From a checkpoint of a small self-supervised image encoder: arch vit, width 320.
Rows from block 6 of a small self-supervised image encoder, named by matrix and row number. Rows with one number belong to one neuron. Each number is 200 + 20 x the weight over its row's rms, rounded and kept within 0 to 999. All counts start at 0. After the name is the row's rms in percent of the matrix's.
After each neuron's rows are labels from the 100 images, of 14976, where the neuron reaches its highest value: "responds to" is what is common among them. Only what is clearly more common there than usual is listed. The data: capsule endoscopy frames (Kvasir-Capsule).
# fc1: MLP up (model.blocks.6.mlp.fc1.weight, 640x320), inputs 0-79
# fc2: MLP down (model.blocks.6.mlp.fc2.weight, 320x640, transposed), outputs 0-79

fc1.432,106,200,158,199,207,207,195,194,247,202,211,201,278,210,221,199,209,198,200,197,205,205,200,203,218,196,200,202,199,201,200,200,201,223,200,211,202,202,220,199,203,207,199,197,394,200,198,199,203,195,200,199,198,198,205,178,170,192,205,200,203,192,197,195,200,196,201,202,192,204,199,204,205,196,200,209,198,201,163,212,199
fc2.432,088,199,194,201,200,197,199,199,191,200,200,200,129,203,211,198,198,200,308,201,207,198,211,206,211,187,175,202,199,198,195,201,197,202,200,198,200,210,198,200,241,191,200,200,107,197,200,201,183,197,201,200,200,198,196,203,201,203,199,200,203,200,204,195,200,199,199,206,199,198,198,201,204,199,211,198,157,200,204,197,200
responds to: finding: pylorus

fc1.550,086,156,194,202,204,188,197,191,199,186,199,192,209,189,201,200,130,201,285,189,198,193,199,200,196,174,197,215,198,200,217,220,198,203,207,174,198,195,187,200,200,194,208,200,199,199,175,199,200,195,202,200,200,195,192,217,209,207,185,200,187,187,198,194,203,203,185,208,200,198,204,195,207,199,200,194,194,204,187,220,223
fc2.550,085,200,203,200,200,198,198,201,211,200,200,196,197,203,197,199,325,200,96,200,194,193,200,205,203,256,182,222,200,187,199,197,199,200,195,205,201,210,189,200,164,170,202,203,203,193,198,200,218,202,196,200,201,196,184,200,200,240,202,216,202,202,203,200,201,199,198,185,186,203,200,213,201,198,206,194,195,200,190,190,200
responds to: finding: ileocecal valve

fc1.163,148,200,203,197,188,202,214,199,201,192,199,192,210,226,204,200,195,201,211,202,200,206,201,199,199,193,132,195,200,185,202,228,198,199,197,199,200,200,221,198,198,195,199,198,186,200,194,201,201,202,207,194,200,200,161,201,203,198,200,195,202,200,198,185,200,200,190,198,195,198,195,212,195,189,201,199,199,202,460,198,195
fc2.163,089,198,200,199,200,216,200,200,205,193,201,199,196,203,197,203,259,199,202,202,209,191,200,198,197,202,205,200,200,197,198,200,201,200,147,201,200,214,204,200,210,203,196,202,199,205,202,200,203,186,202,198,200,201,200,200,200,201,200,200,199,197,201,196,201,198,200,184,191,201,200,207,197,201,202,196,202,198,196,194,200
responds to: finding: ileocecal valve

fc1.570,091,198,170,197,200,201,195,199,205,202,202,202,292,218,211,196,202,202,177,200,208,212,188,200,209,200,202,199,202,204,204,163,200,199,210,198,199,200,241,179,202,206,199,193,203,202,203,201,204,209,200,200,196,182,202,164,180,192,206,195,204,195,199,187,203,201,201,205,199,206,199,239,200,191,201,209,195,200,200,207,195
fc2.570,068,200,198,202,200,200,197,197,199,199,200,186,208,203,214,201,197,199,306,206,200,197,215,202,199,196,199,198,197,200,207,200,198,200,186,198,200,212,194,200,245,193,189,199,207,200,200,202,172,200,214,201,200,199,195,203,204,230,200,241,201,193,207,190,197,199,200,216,191,195,199,256,204,198,204,192,163,248,205,174,200
responds to: finding: pylorus

fc1.177,079,199,201,201,209,166,218,193,204,196,188,202,168,158,207,199,113,200,209,188,202,199,200,208,198,185,197,211,208,191,209,199,203,208,201,185,198,203,192,202,204,212,201,207,201,200,212,199,185,185,176,196,208,200,200,218,197,200,191,206,165,193,198,204,181,199,194,213,200,197,195,196,225,197,200,207,197,194,201,212,210
fc2.177,094,200,197,202,200,254,200,197,188,201,199,187,209,199,196,199,387,201,197,203,194,196,231,202,207,194,185,190,200,200,207,192,200,202,205,210,200,201,197,200,204,185,198,202,187,202,203,200,305,188,198,200,200,200,200,200,201,194,203,199,201,198,209,200,198,198,199,199,201,200,200,202,202,200,202,192,198,201,193,157,200
responds to: finding: pylorus

fc1.511,106,201,206,205,199,191,203,196,234,200,206,200,237,197,203,216,202,197,199,197,204,206,196,202,198,199,205,201,200,201,209,206,201,201,200,266,234,199,203,201,200,196,197,198,200,193,153,200,196,182,200,193,186,197,308,193,191,198,212,199,199,176,198,200,198,192,204,200,192,84,194,200,208,196,198,217,190,206,196,200,214
fc2.511,140,200,200,200,199,200,200,198,179,204,200,200,198,233,201,197,205,201,214,200,199,201,200,200,200,192,168,201,200,200,200,200,200,201,198,202,201,201,200,200,235,196,198,199,200,198,201,201,193,198,201,201,200,200,201,202,201,200,200,200,199,202,199,205,199,199,200,208,200,201,199,197,204,198,202,201,190,195,195,200,200
responds to: finding: pylorus

fc1.170,127,167,200,203,202,212,196,198,170,199,199,203,221,213,200,195,193,197,199,223,198,195,202,193,200,204,195,203,198,197,216,200,200,201,209,200,215,196,207,196,195,193,204,205,209,215,185,204,134,200,201,200,201,200,201,278,208,203,187,204,197,199,201,181,201,201,204,196,195,193,222,204,200,201,199,200,199,192,376,201,203
fc2.170,076,198,201,199,200,208,201,198,216,201,202,196,200,183,192,201,228,199,167,204,226,190,228,197,199,220,204,199,201,199,201,199,201,200,200,197,202,199,202,200,203,206,202,202,202,205,201,200,209,193,209,198,200,200,200,199,201,206,201,198,200,196,200,202,201,198,201,195,190,204,200,199,197,202,200,199,202,198,198,200,201
responds to: finding: pylorus

fc1.554,081,198,197,201,206,199,215,199,227,195,168,195,189,183,171,203,202,191,202,242,196,180,171,198,199,200,203,202,199,206,218,248,203,216,205,229,208,190,200,210,205,198,200,209,200,204,155,152,202,179,199,198,206,217,204,200,200,204,193,213,193,191,199,210,199,201,202,203,200,196,204,194,238,205,198,202,202,200,200,191,235
fc2.554,077,199,201,200,200,201,200,201,165,202,200,195,205,184,192,201,198,201,178,200,198,197,231,199,187,205,188,185,200,200,202,200,200,199,222,201,200,201,195,200,208,205,206,200,227,194,201,200,234,190,169,200,201,199,203,201,200,197,201,221,201,200,189,205,197,199,200,211,205,208,200,197,200,200,228,197,206,201,198,201,200
responds to: finding: ileocecal valve

fc1.34,080,196,198,197,204,201,192,201,201,198,190,203,318,196,206,187,198,202,201,201,206,194,208,201,212,201,206,200,199,206,195,188,204,202,194,170,196,200,203,148,201,213,200,198,192,209,199,184,204,219,189,205,205,166,144,201,196,200,201,210,200,227,201,194,199,206,201,210,204,199,199,202,201,179,200,182,201,174,200,205,197
fc2.34,102,200,201,203,200,213,200,198,212,198,201,192,104,201,254,204,199,200,201,204,203,196,201,199,173,201,204,216,200,203,205,200,199,200,198,200,200,200,197,200,221,193,188,201,197,202,200,200,194,197,202,200,200,200,201,201,200,212,202,197,201,191,232,186,199,199,200,201,197,200,200,208,196,200,201,197,199,221,201,181,200
responds to: finding: reduced mucosal view

fc1.365,066,131,208,205,205,200,201,205,202,183,203,209,203,114,192,204,188,196,221,200,190,169,204,191,195,200,153,199,201,203,222,198,200,203,199,208,199,187,208,198,200,204,199,212,210,207,176,202,205,202,196,204,204,200,189,261,224,207,196,206,197,214,203,200,200,198,202,199,204,199,207,203,219,215,200,192,217,196,200,200,206
fc2.365,065,200,204,200,200,203,200,200,204,204,205,198,205,167,181,201,196,200,71,201,212,194,252,198,202,202,214,197,201,200,200,197,199,201,201,202,200,195,200,200,201,210,201,200,199,201,195,199,223,196,192,200,200,200,198,201,200,207,202,208,201,198,205,203,199,198,201,187,187,217,200,197,196,200,201,198,205,210,201,193,200
responds to: finding: ileocecal valve

fc1.588,086,192,198,196,208,200,191,189,199,197,209,201,204,181,204,195,216,195,199,194,206,198,200,201,203,198,210,200,219,205,203,191,200,205,198,185,199,202,197,193,201,207,190,206,198,202,200,196,216,177,194,194,213,183,215,202,199,195,199,207,199,199,198,191,191,204,195,214,209,197,196,207,221,198,201,201,197,186,199,206,200
fc2.588,107,200,199,203,200,237,200,197,211,208,200,189,209,180,207,200,214,200,176,203,196,198,211,199,134,198,194,172,200,208,218,194,201,202,206,205,200,192,196,200,190,197,181,200,194,203,213,200,222,187,201,202,199,201,200,201,200,200,203,189,200,194,203,186,196,198,200,199,203,201,200,204,201,195,204,197,206,262,197,156,200
responds to: finding: ileocecal valve

fc1.62,147,195,200,200,200,199,197,193,192,201,203,201,226,252,201,200,193,197,200,203,198,196,204,198,201,200,202,208,194,200,218,203,195,199,219,199,272,196,201,173,196,188,201,204,195,201,192,202,169,200,221,203,201,196,202,238,206,200,186,192,197,197,199,198,202,200,206,197,190,193,206,204,199,200,202,202,199,186,303,202,201
fc2.62,089,200,200,199,200,215,201,200,216,200,202,198,198,196,196,203,235,199,162,204,221,194,201,199,199,208,204,198,201,199,200,200,201,200,201,198,200,200,202,200,207,201,200,201,198,204,201,200,207,186,209,199,200,200,200,199,200,203,201,200,200,196,201,201,202,199,200,195,192,202,200,198,198,202,201,198,199,199,195,202,200
responds to: finding: pylorus

fc1.381,152,200,201,198,193,198,201,200,168,201,204,187,199,202,200,201,202,196,205,204,212,206,209,208,200,191,100,195,193,196,207,214,199,192,204,168,196,199,198,202,206,192,199,203,200,196,203,202,183,201,199,198,200,200,200,201,211,202,216,191,195,208,199,198,198,197,187,200,202,231,203,200,198,196,201,194,218,203,289,195,203
fc2.381,177,200,200,200,200,204,201,200,156,200,200,200,198,201,197,202,197,198,200,202,203,198,234,197,200,203,4,198,200,199,198,198,200,201,200,199,199,204,201,200,212,200,200,199,199,202,201,200,200,191,200,200,199,201,200,199,200,220,200,202,200,198,201,200,200,199,200,197,198,200,200,200,199,201,198,199,202,199,200,195,200
responds to: finding: ileocecal valve

fc1.374,087,205,192,201,203,208,204,182,198,201,199,206,192,157,201,199,203,203,200,198,198,200,203,200,195,202,98,218,204,165,200,220,200,191,206,202,195,200,175,204,191,217,201,232,210,204,203,201,200,204,209,200,196,203,242,202,201,200,226,201,201,197,200,203,201,235,200,200,204,202,200,201,201,201,200,203,200,200,284,202,206
fc2.374,101,199,200,199,200,202,196,200,197,198,200,196,228,199,202,199,190,199,242,198,196,200,264,242,202,222,232,203,199,197,195,195,200,202,199,199,200,207,201,200,194,202,197,201,202,202,198,200,200,201,200,199,200,201,212,199,200,243,199,218,200,200,194,205,201,200,203,126,196,201,199,251,201,200,200,192,206,192,191,199,200
responds to: finding: ileocecal valve

fc1.411,142,196,200,200,198,200,173,193,191,200,201,201,209,256,209,198,186,197,200,203,196,195,204,172,203,204,195,200,196,212,212,198,200,201,211,210,235,195,209,197,195,185,206,205,207,206,195,200,193,201,222,199,201,191,200,255,216,201,165,198,200,202,200,181,201,203,202,197,196,187,200,206,200,169,200,199,200,190,301,197,201
fc2.411,081,200,201,199,200,208,201,201,218,201,202,199,199,187,186,206,238,200,137,205,233,191,200,199,199,207,204,198,201,199,200,201,201,200,201,196,200,207,203,200,202,204,200,201,199,204,201,200,210,185,205,198,200,200,198,200,200,200,201,197,200,197,201,201,202,198,200,195,189,209,200,206,197,203,200,198,200,261,194,200,200
responds to: finding: pylorus

fc1.237,053,200,180,204,222,224,218,201,201,200,206,218,206,157,184,204,200,200,205,204,200,196,201,203,205,205,182,197,221,212,194,200,201,206,202,205,197,203,202,181,205,217,199,220,204,200,199,199,218,236,230,201,200,203,205,207,205,195,192,205,207,201,202,211,189,193,210,194,234,201,207,202,199,201,204,184,206,186,199,254,200
fc2.237,053,196,198,201,200,215,201,198,212,201,200,198,220,179,201,200,227,203,211,205,201,196,202,196,185,206,197,186,200,212,201,198,200,202,210,202,200,197,196,200,233,204,201,198,165,205,208,200,163,203,192,199,202,200,200,203,199,194,202,194,200,198,209,182,199,199,200,195,215,198,199,200,200,200,214,200,209,208,203,115,200
responds to: finding: ileocecal valve

fc1.589,155,193,200,201,200,198,196,193,180,200,200,204,203,246,199,200,199,200,197,220,192,195,198,186,200,202,197,201,195,198,217,202,201,197,212,200,232,198,203,196,199,197,206,202,241,211,172,202,186,200,258,201,199,197,198,324,203,201,174,204,197,197,200,177,204,197,208,197,189,194,199,203,194,206,203,201,200,195,316,200,201
fc2.589,078,200,201,198,200,209,201,199,210,200,202,196,200,196,193,202,199,198,159,204,236,190,205,197,199,284,216,198,200,197,200,200,201,199,202,200,201,202,203,200,201,206,204,201,201,204,202,200,207,191,212,198,200,200,200,200,201,204,200,200,201,196,201,202,202,197,201,196,188,209,200,199,197,201,198,196,200,199,197,198,200
responds to: finding: blood fresh

fc1.290,093,199,199,200,206,194,198,195,330,199,203,203,218,200,204,209,205,199,200,192,204,210,198,201,204,195,200,202,201,202,208,196,202,210,199,250,221,202,199,198,203,201,197,195,209,198,189,197,202,194,200,198,196,196,250,183,177,183,205,193,202,185,199,199,200,192,210,200,195,205,199,214,204,197,201,208,193,200,200,208,200
fc2.290,103,199,196,200,200,199,200,198,143,200,198,195,198,207,212,197,199,200,256,200,204,200,203,204,208,195,181,199,199,199,195,200,199,203,197,200,200,207,199,200,199,197,195,200,203,198,200,202,192,199,203,200,201,199,198,202,201,195,199,200,201,200,201,195,198,199,200,207,200,199,198,199,204,199,205,198,173,193,194,202,200
responds to: finding: pylorus

fc1.49,172,181,171,202,200,205,203,200,201,187,197,155,188,201,202,206,199,202,200,200,202,184,219,197,199,186,184,199,196,200,230,201,192,197,200,197,198,203,197,203,202,200,202,206,203,194,200,194,199,183,205,200,177,199,198,200,200,205,202,200,201,201,198,176,198,210,201,204,195,243,185,200,215,201,201,196,211,210,425,195,202
fc2.49,111,200,200,200,200,200,200,201,208,198,201,196,199,200,197,204,195,198,201,201,206,197,200,199,201,202,204,192,200,200,202,200,200,200,204,201,199,202,198,200,210,204,197,197,201,204,200,200,204,198,199,199,200,200,200,197,201,206,200,201,199,200,200,197,200,200,200,198,198,199,200,203,196,201,208,196,201,199,200,202,200
responds to: finding: ileocecal valve

fc1.349,107,185,134,205,201,203,192,200,186,178,199,201,214,201,200,198,150,199,202,205,198,191,209,196,202,201,197,199,193,205,207,191,200,188,217,200,201,180,212,202,200,199,205,206,246,207,184,201,195,202,206,206,201,199,200,282,224,208,192,204,195,202,198,173,204,206,201,197,202,167,197,205,205,182,198,192,209,200,355,201,203
fc2.349,088,199,203,199,199,218,201,200,216,201,201,200,200,181,190,203,225,199,169,201,209,196,202,197,200,200,199,198,201,199,201,201,201,201,200,199,200,199,201,200,206,205,200,201,199,205,200,199,211,194,200,199,200,200,200,200,200,201,202,200,202,198,200,202,201,197,200,198,192,205,200,206,197,203,199,198,201,207,194,198,200
responds to: finding: pylorus

fc1.93,086,169,120,197,201,195,198,202,200,199,147,189,200,215,200,195,198,204,193,198,190,199,195,196,188,199,213,211,193,206,192,203,208,206,201,168,186,194,202,202,225,199,205,199,198,199,196,189,200,196,201,200,224,196,197,200,208,215,183,195,192,194,202,202,185,216,182,207,196,199,200,169,211,202,199,193,201,202,164,197,206
fc2.93,094,200,203,200,200,191,199,199,185,198,201,202,180,203,202,200,209,200,129,210,192,196,179,202,204,197,184,210,200,198,206,204,198,201,141,201,200,201,195,209,176,159,208,200,198,193,194,200,219,199,187,201,201,198,193,202,200,218,200,165,201,206,192,200,199,201,197,212,203,203,201,204,196,200,199,198,202,213,197,193,200
responds to: finding: ileocecal valve

fc1.112,096,201,197,200,198,190,214,206,196,199,195,192,206,205,182,216,198,193,186,197,195,199,201,204,185,197,199,202,204,201,197,241,197,199,200,229,200,198,198,222,200,195,195,202,204,206,180,197,204,200,193,195,203,200,213,200,227,214,199,198,200,194,201,221,197,200,200,199,197,200,205,197,203,202,201,202,198,203,206,198,201
fc2.112,080,201,200,199,200,206,201,203,209,204,199,200,198,195,201,200,208,202,200,200,142,200,176,201,191,195,194,194,200,202,205,187,203,202,202,217,200,201,199,200,178,197,194,199,193,200,202,200,214,197,173,200,200,200,209,199,200,201,202,182,196,203,199,208,200,199,198,159,205,201,199,201,202,201,204,202,229,208,197,199,200
responds to: finding: ileocecal valve

fc1.340,066,198,200,186,214,206,197,181,284,199,219,200,235,194,207,208,230,197,204,196,210,219,202,198,201,195,200,206,204,201,210,193,205,196,200,247,216,202,213,197,201,202,191,191,191,190,170,202,206,194,198,198,190,177,262,160,161,192,220,183,205,170,198,192,200,192,216,201,197,151,189,222,202,193,200,208,189,196,200,203,202
fc2.340,045,199,197,200,198,200,200,198,173,200,199,192,198,285,221,196,196,200,251,202,202,201,201,204,204,190,135,206,198,200,184,203,199,209,197,199,200,205,197,200,207,198,185,200,212,199,201,203,171,200,212,199,201,198,196,204,201,191,203,200,199,201,202,188,200,199,200,204,200,200,198,200,208,200,208,199,126,200,184,201,200
responds to: finding: pylorus

fc1.597,094,199,200,204,205,197,200,194,256,201,201,200,230,196,194,224,206,198,193,196,202,203,194,203,199,201,205,201,198,190,200,202,201,205,199,275,236,201,200,200,198,200,194,201,217,201,117,201,201,174,197,195,181,197,260,195,187,197,207,198,201,183,199,203,199,195,217,198,196,204,200,204,204,252,201,229,195,200,201,200,216
fc2.597,059,200,197,200,197,202,202,196,184,229,200,197,204,220,202,189,208,198,199,195,202,199,200,206,206,164,141,200,200,202,196,196,200,199,197,202,201,199,202,200,375,198,197,198,194,199,206,202,149,194,200,202,199,199,202,204,203,200,204,190,199,205,211,201,197,192,200,228,208,208,198,186,208,198,201,205,182,192,186,199,199
responds to: finding: ileocecal valve

fc1.573,155,202,201,198,195,197,201,200,150,201,203,180,201,202,200,202,207,197,204,202,215,202,209,217,201,196,43,194,194,197,206,211,196,195,204,185,199,199,199,205,210,183,200,204,201,195,201,202,170,203,198,195,201,200,202,201,202,203,215,191,197,205,196,199,197,198,193,200,203,199,202,191,200,195,200,187,213,205,223,226,203
fc2.573,316,200,200,200,200,202,201,200,107,203,200,201,203,199,199,201,199,199,199,200,201,199,242,199,200,200,0,198,200,200,188,199,200,201,200,200,199,201,200,200,209,201,200,199,200,201,200,200,200,197,200,200,199,200,200,199,200,242,200,200,200,199,201,200,200,200,200,199,197,200,200,200,199,201,199,200,202,200,201,200,200
responds to: finding: ileocecal valve

fc1.352,153,202,201,198,190,193,201,198,200,200,203,179,202,217,199,199,202,197,209,203,200,209,206,205,199,190,87,190,193,201,204,243,194,192,203,179,204,205,197,200,205,195,194,202,200,198,201,199,196,202,199,195,199,200,187,200,203,196,210,197,200,199,199,196,196,199,197,200,200,201,203,200,213,195,203,194,200,201,342,194,200
fc2.352,080,200,200,201,200,207,200,200,207,199,200,200,195,207,195,210,192,198,200,203,211,196,200,199,200,205,198,189,200,196,196,196,200,205,152,198,199,216,203,200,221,199,194,195,199,206,201,202,194,182,201,199,198,201,198,198,200,201,201,199,200,195,200,200,199,199,199,196,188,201,200,205,197,204,197,197,203,200,202,200,200
responds to: finding: ileocecal valve

fc1.604,081,200,200,194,206,204,201,195,269,199,208,201,217,210,223,207,209,199,210,189,207,219,201,200,205,192,200,201,201,199,204,193,200,206,200,243,207,203,222,197,201,202,197,191,202,198,200,199,203,199,198,199,197,185,203,164,170,193,213,196,207,187,200,191,200,196,199,202,197,202,195,225,204,191,200,210,191,192,200,207,199
fc2.604,079,200,197,200,200,200,200,198,178,199,194,191,200,232,225,199,197,198,240,201,204,203,242,203,205,197,177,201,198,201,200,203,199,204,199,196,199,207,199,200,204,198,186,200,187,200,201,203,182,201,205,200,201,199,197,202,201,193,199,200,203,199,203,192,200,199,200,196,197,195,199,200,203,199,204,199,118,204,205,200,200
responds to: finding: pylorus

fc1.568,067,207,206,212,205,198,200,190,258,200,208,200,196,200,193,238,200,196,183,201,201,200,200,209,200,200,199,201,193,193,210,203,194,206,201,286,226,196,200,212,200,202,194,201,209,200,132,203,202,169,197,192,176,215,282,194,178,198,249,195,204,173,199,203,200,193,209,196,190,203,196,192,202,221,200,232,197,204,201,202,228
fc2.568,055,200,197,199,200,201,203,198,177,225,200,199,199,214,142,189,204,199,200,196,208,201,199,203,201,174,127,207,201,201,191,197,200,199,194,201,200,201,201,200,292,198,201,196,186,199,205,201,192,192,199,200,200,199,196,202,200,179,203,197,200,205,156,200,199,195,200,206,202,201,199,178,210,198,203,204,173,166,184,201,199
responds to: finding: ileocecal valve