{
  "arch": "vit",
  "color_jitter": 0.6,
  "bias": "none",
  "width": 320,
  "grad_clip": 1.0,
  "final_lr_fraction": 0.1,
  "warmup_steps": 360
}
Rows from block 11 of a small self-supervised image encoder, named by matrix and row number. Rows with one number belong to one neuron. Each number is 128 + 32 x the weight over its row's rms, rounded and kept within 0 to 255. All counts start at 0. Numbers have three digits each.
After each neuron's rows are labels from the 100 images, of 14976, where the neuron reaches its highest value: "strongest on" is what is common among them. Only what is clearly more common there than usual is listed. The data: capsule endoscopy frames (Kvasir-Capsule).
# fc1: MLP up (model.blocks.11.mlp.fc1.weight, 640x320), inputs 240-319
# fc2: MLP down (model.blocks.11.mlp.fc2.weight, 320x640, transposed), outputs 240-319

fc1.303:109131137148131147126122131158081120130134124134119123118176124137125120112127122136002138146120113131142130129098120127125126127149130138131128146127122164130125124139129133255130136126129128121141131135163128128122132126122135131122128133
fc2.303:128129128096127128128125127127111082126134127124134127128128128130128118136129130127255243140128093119130127130117128129131126109126127056134128129121000128128130128140128126195129129128135128126130126126131128115130128128114118128136126128
strongest on: finding: reduced mucosal view

fc1.436:119128128129129127128127127145118129130133130103102122122133127132128124121129123131128133132128109130131132126129123103128124110140131131126125129131130139126123126139126136122128138125133129118132128131145126133127130123128133119125130128
fc2.436:123123128134128129128128128130124203128128126139122128128128128178128129130126127131255116135128004140128126129126128130129126130128128141126128127132126127128136127121128106132127129128125123128130127128126132128127128129129129129128127128
strongest on: finding: ileocecal valve

fc1.630:121133128132130143128128126154083126130129128119126118118140118129125119128117127133127135117073117128138127128053126127131122119155138138142173158128144131125120127144127137116127134105128038120129139136164126126128131118105133129137143133
fc2.630:128126128000131133128120128126116121128127126127139128128125129135128122128124129129255134149128120130127123132124128128122125130132128121122129128135136125125140128111131132128128131127124122133122130128135129136127128130130134130127128128
strongest on: finding: ileocecal valve

fc1.335:116127125135132145095125123135064120132131132135123125122181136139122123120126113128099123140109115123129149128128126129126124123143127133131128145123111155130113130143129129194130146125129135120141128130128132130126130121127135122124132129
fc2.335:128126128052128128128123126130129045128129128122127127128128128149128115132128132128255132142128066111133127142123128130139126124125127042129128129130107128124136124140129118226128130128132118126020127128125128111130128128122120128135125128
strongest on: finding: ileocecal valve

fc1.116:113131133138132138127123129152088127128133128132118122123172120135127116114125124130091138131120116132138139126060122127136127129144137136129129139124126151127120127149128131204126136132138126119130135133169128128126126124128132118124134128
fc2.116:128131128107127128128126128128128119128130127127128127128127127132128121131128131130255129117128098117130127131119128129131126122127129009130128128129098128127133126140130180186128127129131126127134127128121128123128128129118128128129126128
strongest on: finding: ileocecal valve

fc1.557:113134127140127135128122128136095126128132128130127123118156125134128120118116132134032145137120115128138138128026091127123127128149129135129131140128123145129124122139128132255124133128132128124130131134159128128124128128134132130126130133
fc2.557:131133128099126128128128130122109084125136126127138127128128126132128109140130128128255149136128095100132127135112128128130125111127130076139128128126025130129129121145131135199128125128140129126130125125124125116131128130114116127128126128
strongest on: finding: reduced mucosal view

fc1.128:114116144144129143123125131135089128121129129137111143127148129136127122118129120130131059141117114132134131132123120137124131126136124132132129131140122155129126127130129129255130133125133133126135131133130128124128130119125130130120126132
fc2.128:128135128087128129128125128129124125128131128127133128128128128137128111129128135128168126143128097113130128130119128129136127128127128008129128130130103128132130123134129131156129130130131129128104128128127128121129128128118140128136126128
strongest on: finding: reduced mucosal view

fc1.357:117134126140130140114123126167078126131134131130113118122167116137122122114126120133093130135120108130133158120117125133129122118175139135127130142134126160128120127146125142158129149120132127108141129131183125130126130123127136120125150127
fc2.357:127122128089128128128122126128125046128130126122125128128128128142128124132127128130255129158128083125133127147123128131133125127125128067128128128130127128124137128182129112229127129128131122127000127128124128112129128126125111128139126128
strongest on: finding: ileocecal valve

fc1.358:114129130140132141126125126163087124129132130129123121122180117138125123114127123132128131137123112130137154121128122129128122129149136137128130138130126160129122129140127133172128144125139127116135131133171128128126130124128133119123141128
fc2.358:128124128107128128128125126129126072128130127124124128128128128144128119134128129129255124139128091129132127139121128131135125126126128023131128128130124128126134127171128114245127129128130122127114127128122128116129128126125112128137126128
strongest on: finding: ileocecal valve

fc1.487:128130127129130150129131126130114132129126128073163126123128125127129099125127126128125115082110124127135127125053129128127125129128120133147134129124180125128125126150126132119124127125126073127122169129128125081130141125128128126133132131
fc2.487:126126128045130132127123128128123126129127128126138129128127129131128103128125129128255131150128114134127124127125128128123127130130128118123129129133133126126136128115131124128128132128124123132124129128134129134129128129128134129126128128
strongest on: finding: pylorus

fc1.340:118130130135115133129129127161122128131135128122119119119137115130126126111122125139127130135116108131144133128128127130134113092141141127126132130130134132076015127148124142121128155106139063112131144129163123130114132122128140126140147126
fc2.340:126122128140130132127126129130124122129124127126129129128128130133128131129122131129255069167128159158127122127127127128126126132131127139126129128139141126128143127113130114102131134127120119131117130129131129135128128128135135130125127128
strongest on: finding: ileocecal valve

fc1.281:128131127131127150134132128134095127129127129117148124120129123128127110128124126129126124096105119128156128127038127128117111130133135136151131130124154122125123127151127132118123129114128079127123158130132124104129136129120130129131133138
fc2.281:127126129015130131128121128127116159129127127128143129128127129129128101126124129129255139130128123132127125130125128128121126130131128117123129129133133126125139128114133128129128130128124124135121129128135129135127129131131135130125128128
strongest on: finding: pylorus

fc1.165:119127135136121135129130124161112128133129124113120123112131115131127125104121128137127130138111119136141132126088128128132109098104143130121169131128134125094000127144125138122122136123135045119129151133150123127099135130125137130134151127
fc2.165:124124128140130131128119129128127126129124126126136129128128132135128129126121127130255062145128148161125122127126127129128126132131127138123129128142159124123143125115132111061134132126120119130113131130127130135126128128128141131119128127
strongest on: finding: ileocecal valve

fc1.15:119130130136118133129128127182099128140132129112117124113137105128126126120121129137128131138118113131167131126118125131132109090142146131150173131128139129068030127143125144120125147117137052111133153133166121127121131124127140128135151125
fc2.15:125124128136130131128125128129128117129126125126133129128126129132128129131123128131255100156128133165128124135124128129128126130130128138124128128137138126125143127117130114079134128126124122129118130129128130132128128127128137130127128128
strongest on: finding: ileocecal valve

fc1.222:135133124127134132129122123128118140124130126128120125126134127136132124124128124127124105129131112127137127128124127088126129113131129134126129133128129147128120125134125132120128130129131130122129127132146127130126129124127130125130128132
fc2.222:122123128129127126128130126129127121127131126134117127128130126147128128129128127132255124000128104127130131129124129130135127126126129134127128127127127128128132126129127121168126128128128128128150126127111131121128128128128127128130127128
strongest on: finding: ileocecal valve

fc1.476:102119134148130156070127129137070125118130132142116127125192128140124122102126120127138121146101108132128160133072124128126127122152124135129128141126124176130114140138133126236128138128135129126159130132130130122127130122120135131121132129
fc2.476:128135128077128129128124128129129109128130127118128128128127127136128110134128133128216124145128071118131127139115128130136127125127127000129128129132112129129129126154128113197129128129132125127057128128130128117128128128124129128135126128
strongest on: finding: ileocecal valve

fc1.511:146127122126131134106127126118117128124129128129115124124133132137136093125126125120128120129130122128129125129101126000126138110128125147127128131124130137251115124134127127147122130130129150126129122134129127129127126119128128121130131137
fc2.511:128125128131127125128131128130129115127129126130115127128132128144128240127129128131121115021127106101132134127128129130143128125124129127131127127123122130132124127132124125232127123128130129124150124128112128115130128127130123127133127128
strongest on: finding: ileocecal valve

fc1.83:114126119135133142087126126125082110123130130132107127123170144140133086110126121125121122129115114128130154133109127034124143113136126145128127146120124158120114135130130121158126137129137138123130128131124133129134128133123131115124145129
fc2.83:128138128090128128128126127129127117128129128116119126128132128136128121130129131128159128109128082105131127134119128131140128127125127000127128128128102129136128127145128123210127126128131126127092126128119128114128128127123124128133126128
strongest on: finding: ileocecal valve

fc1.297:109125138132119131127142130170120142127129120124124126121128125126128128082124132134127133142122129143157141129081128128128112108083143131122143117127133122133000124140129133138127132125136052123128170129130134125118152128127136133125138127
fc2.297:125126128142130132127119129129128115129126126126140128128128130140128129125123129129255096160128146139125123125123127129124127131132127138127128128141142124123143127119132107075134135126123121129108130128130129136126128128130138131125128128
strongest on: finding: ileocecal valve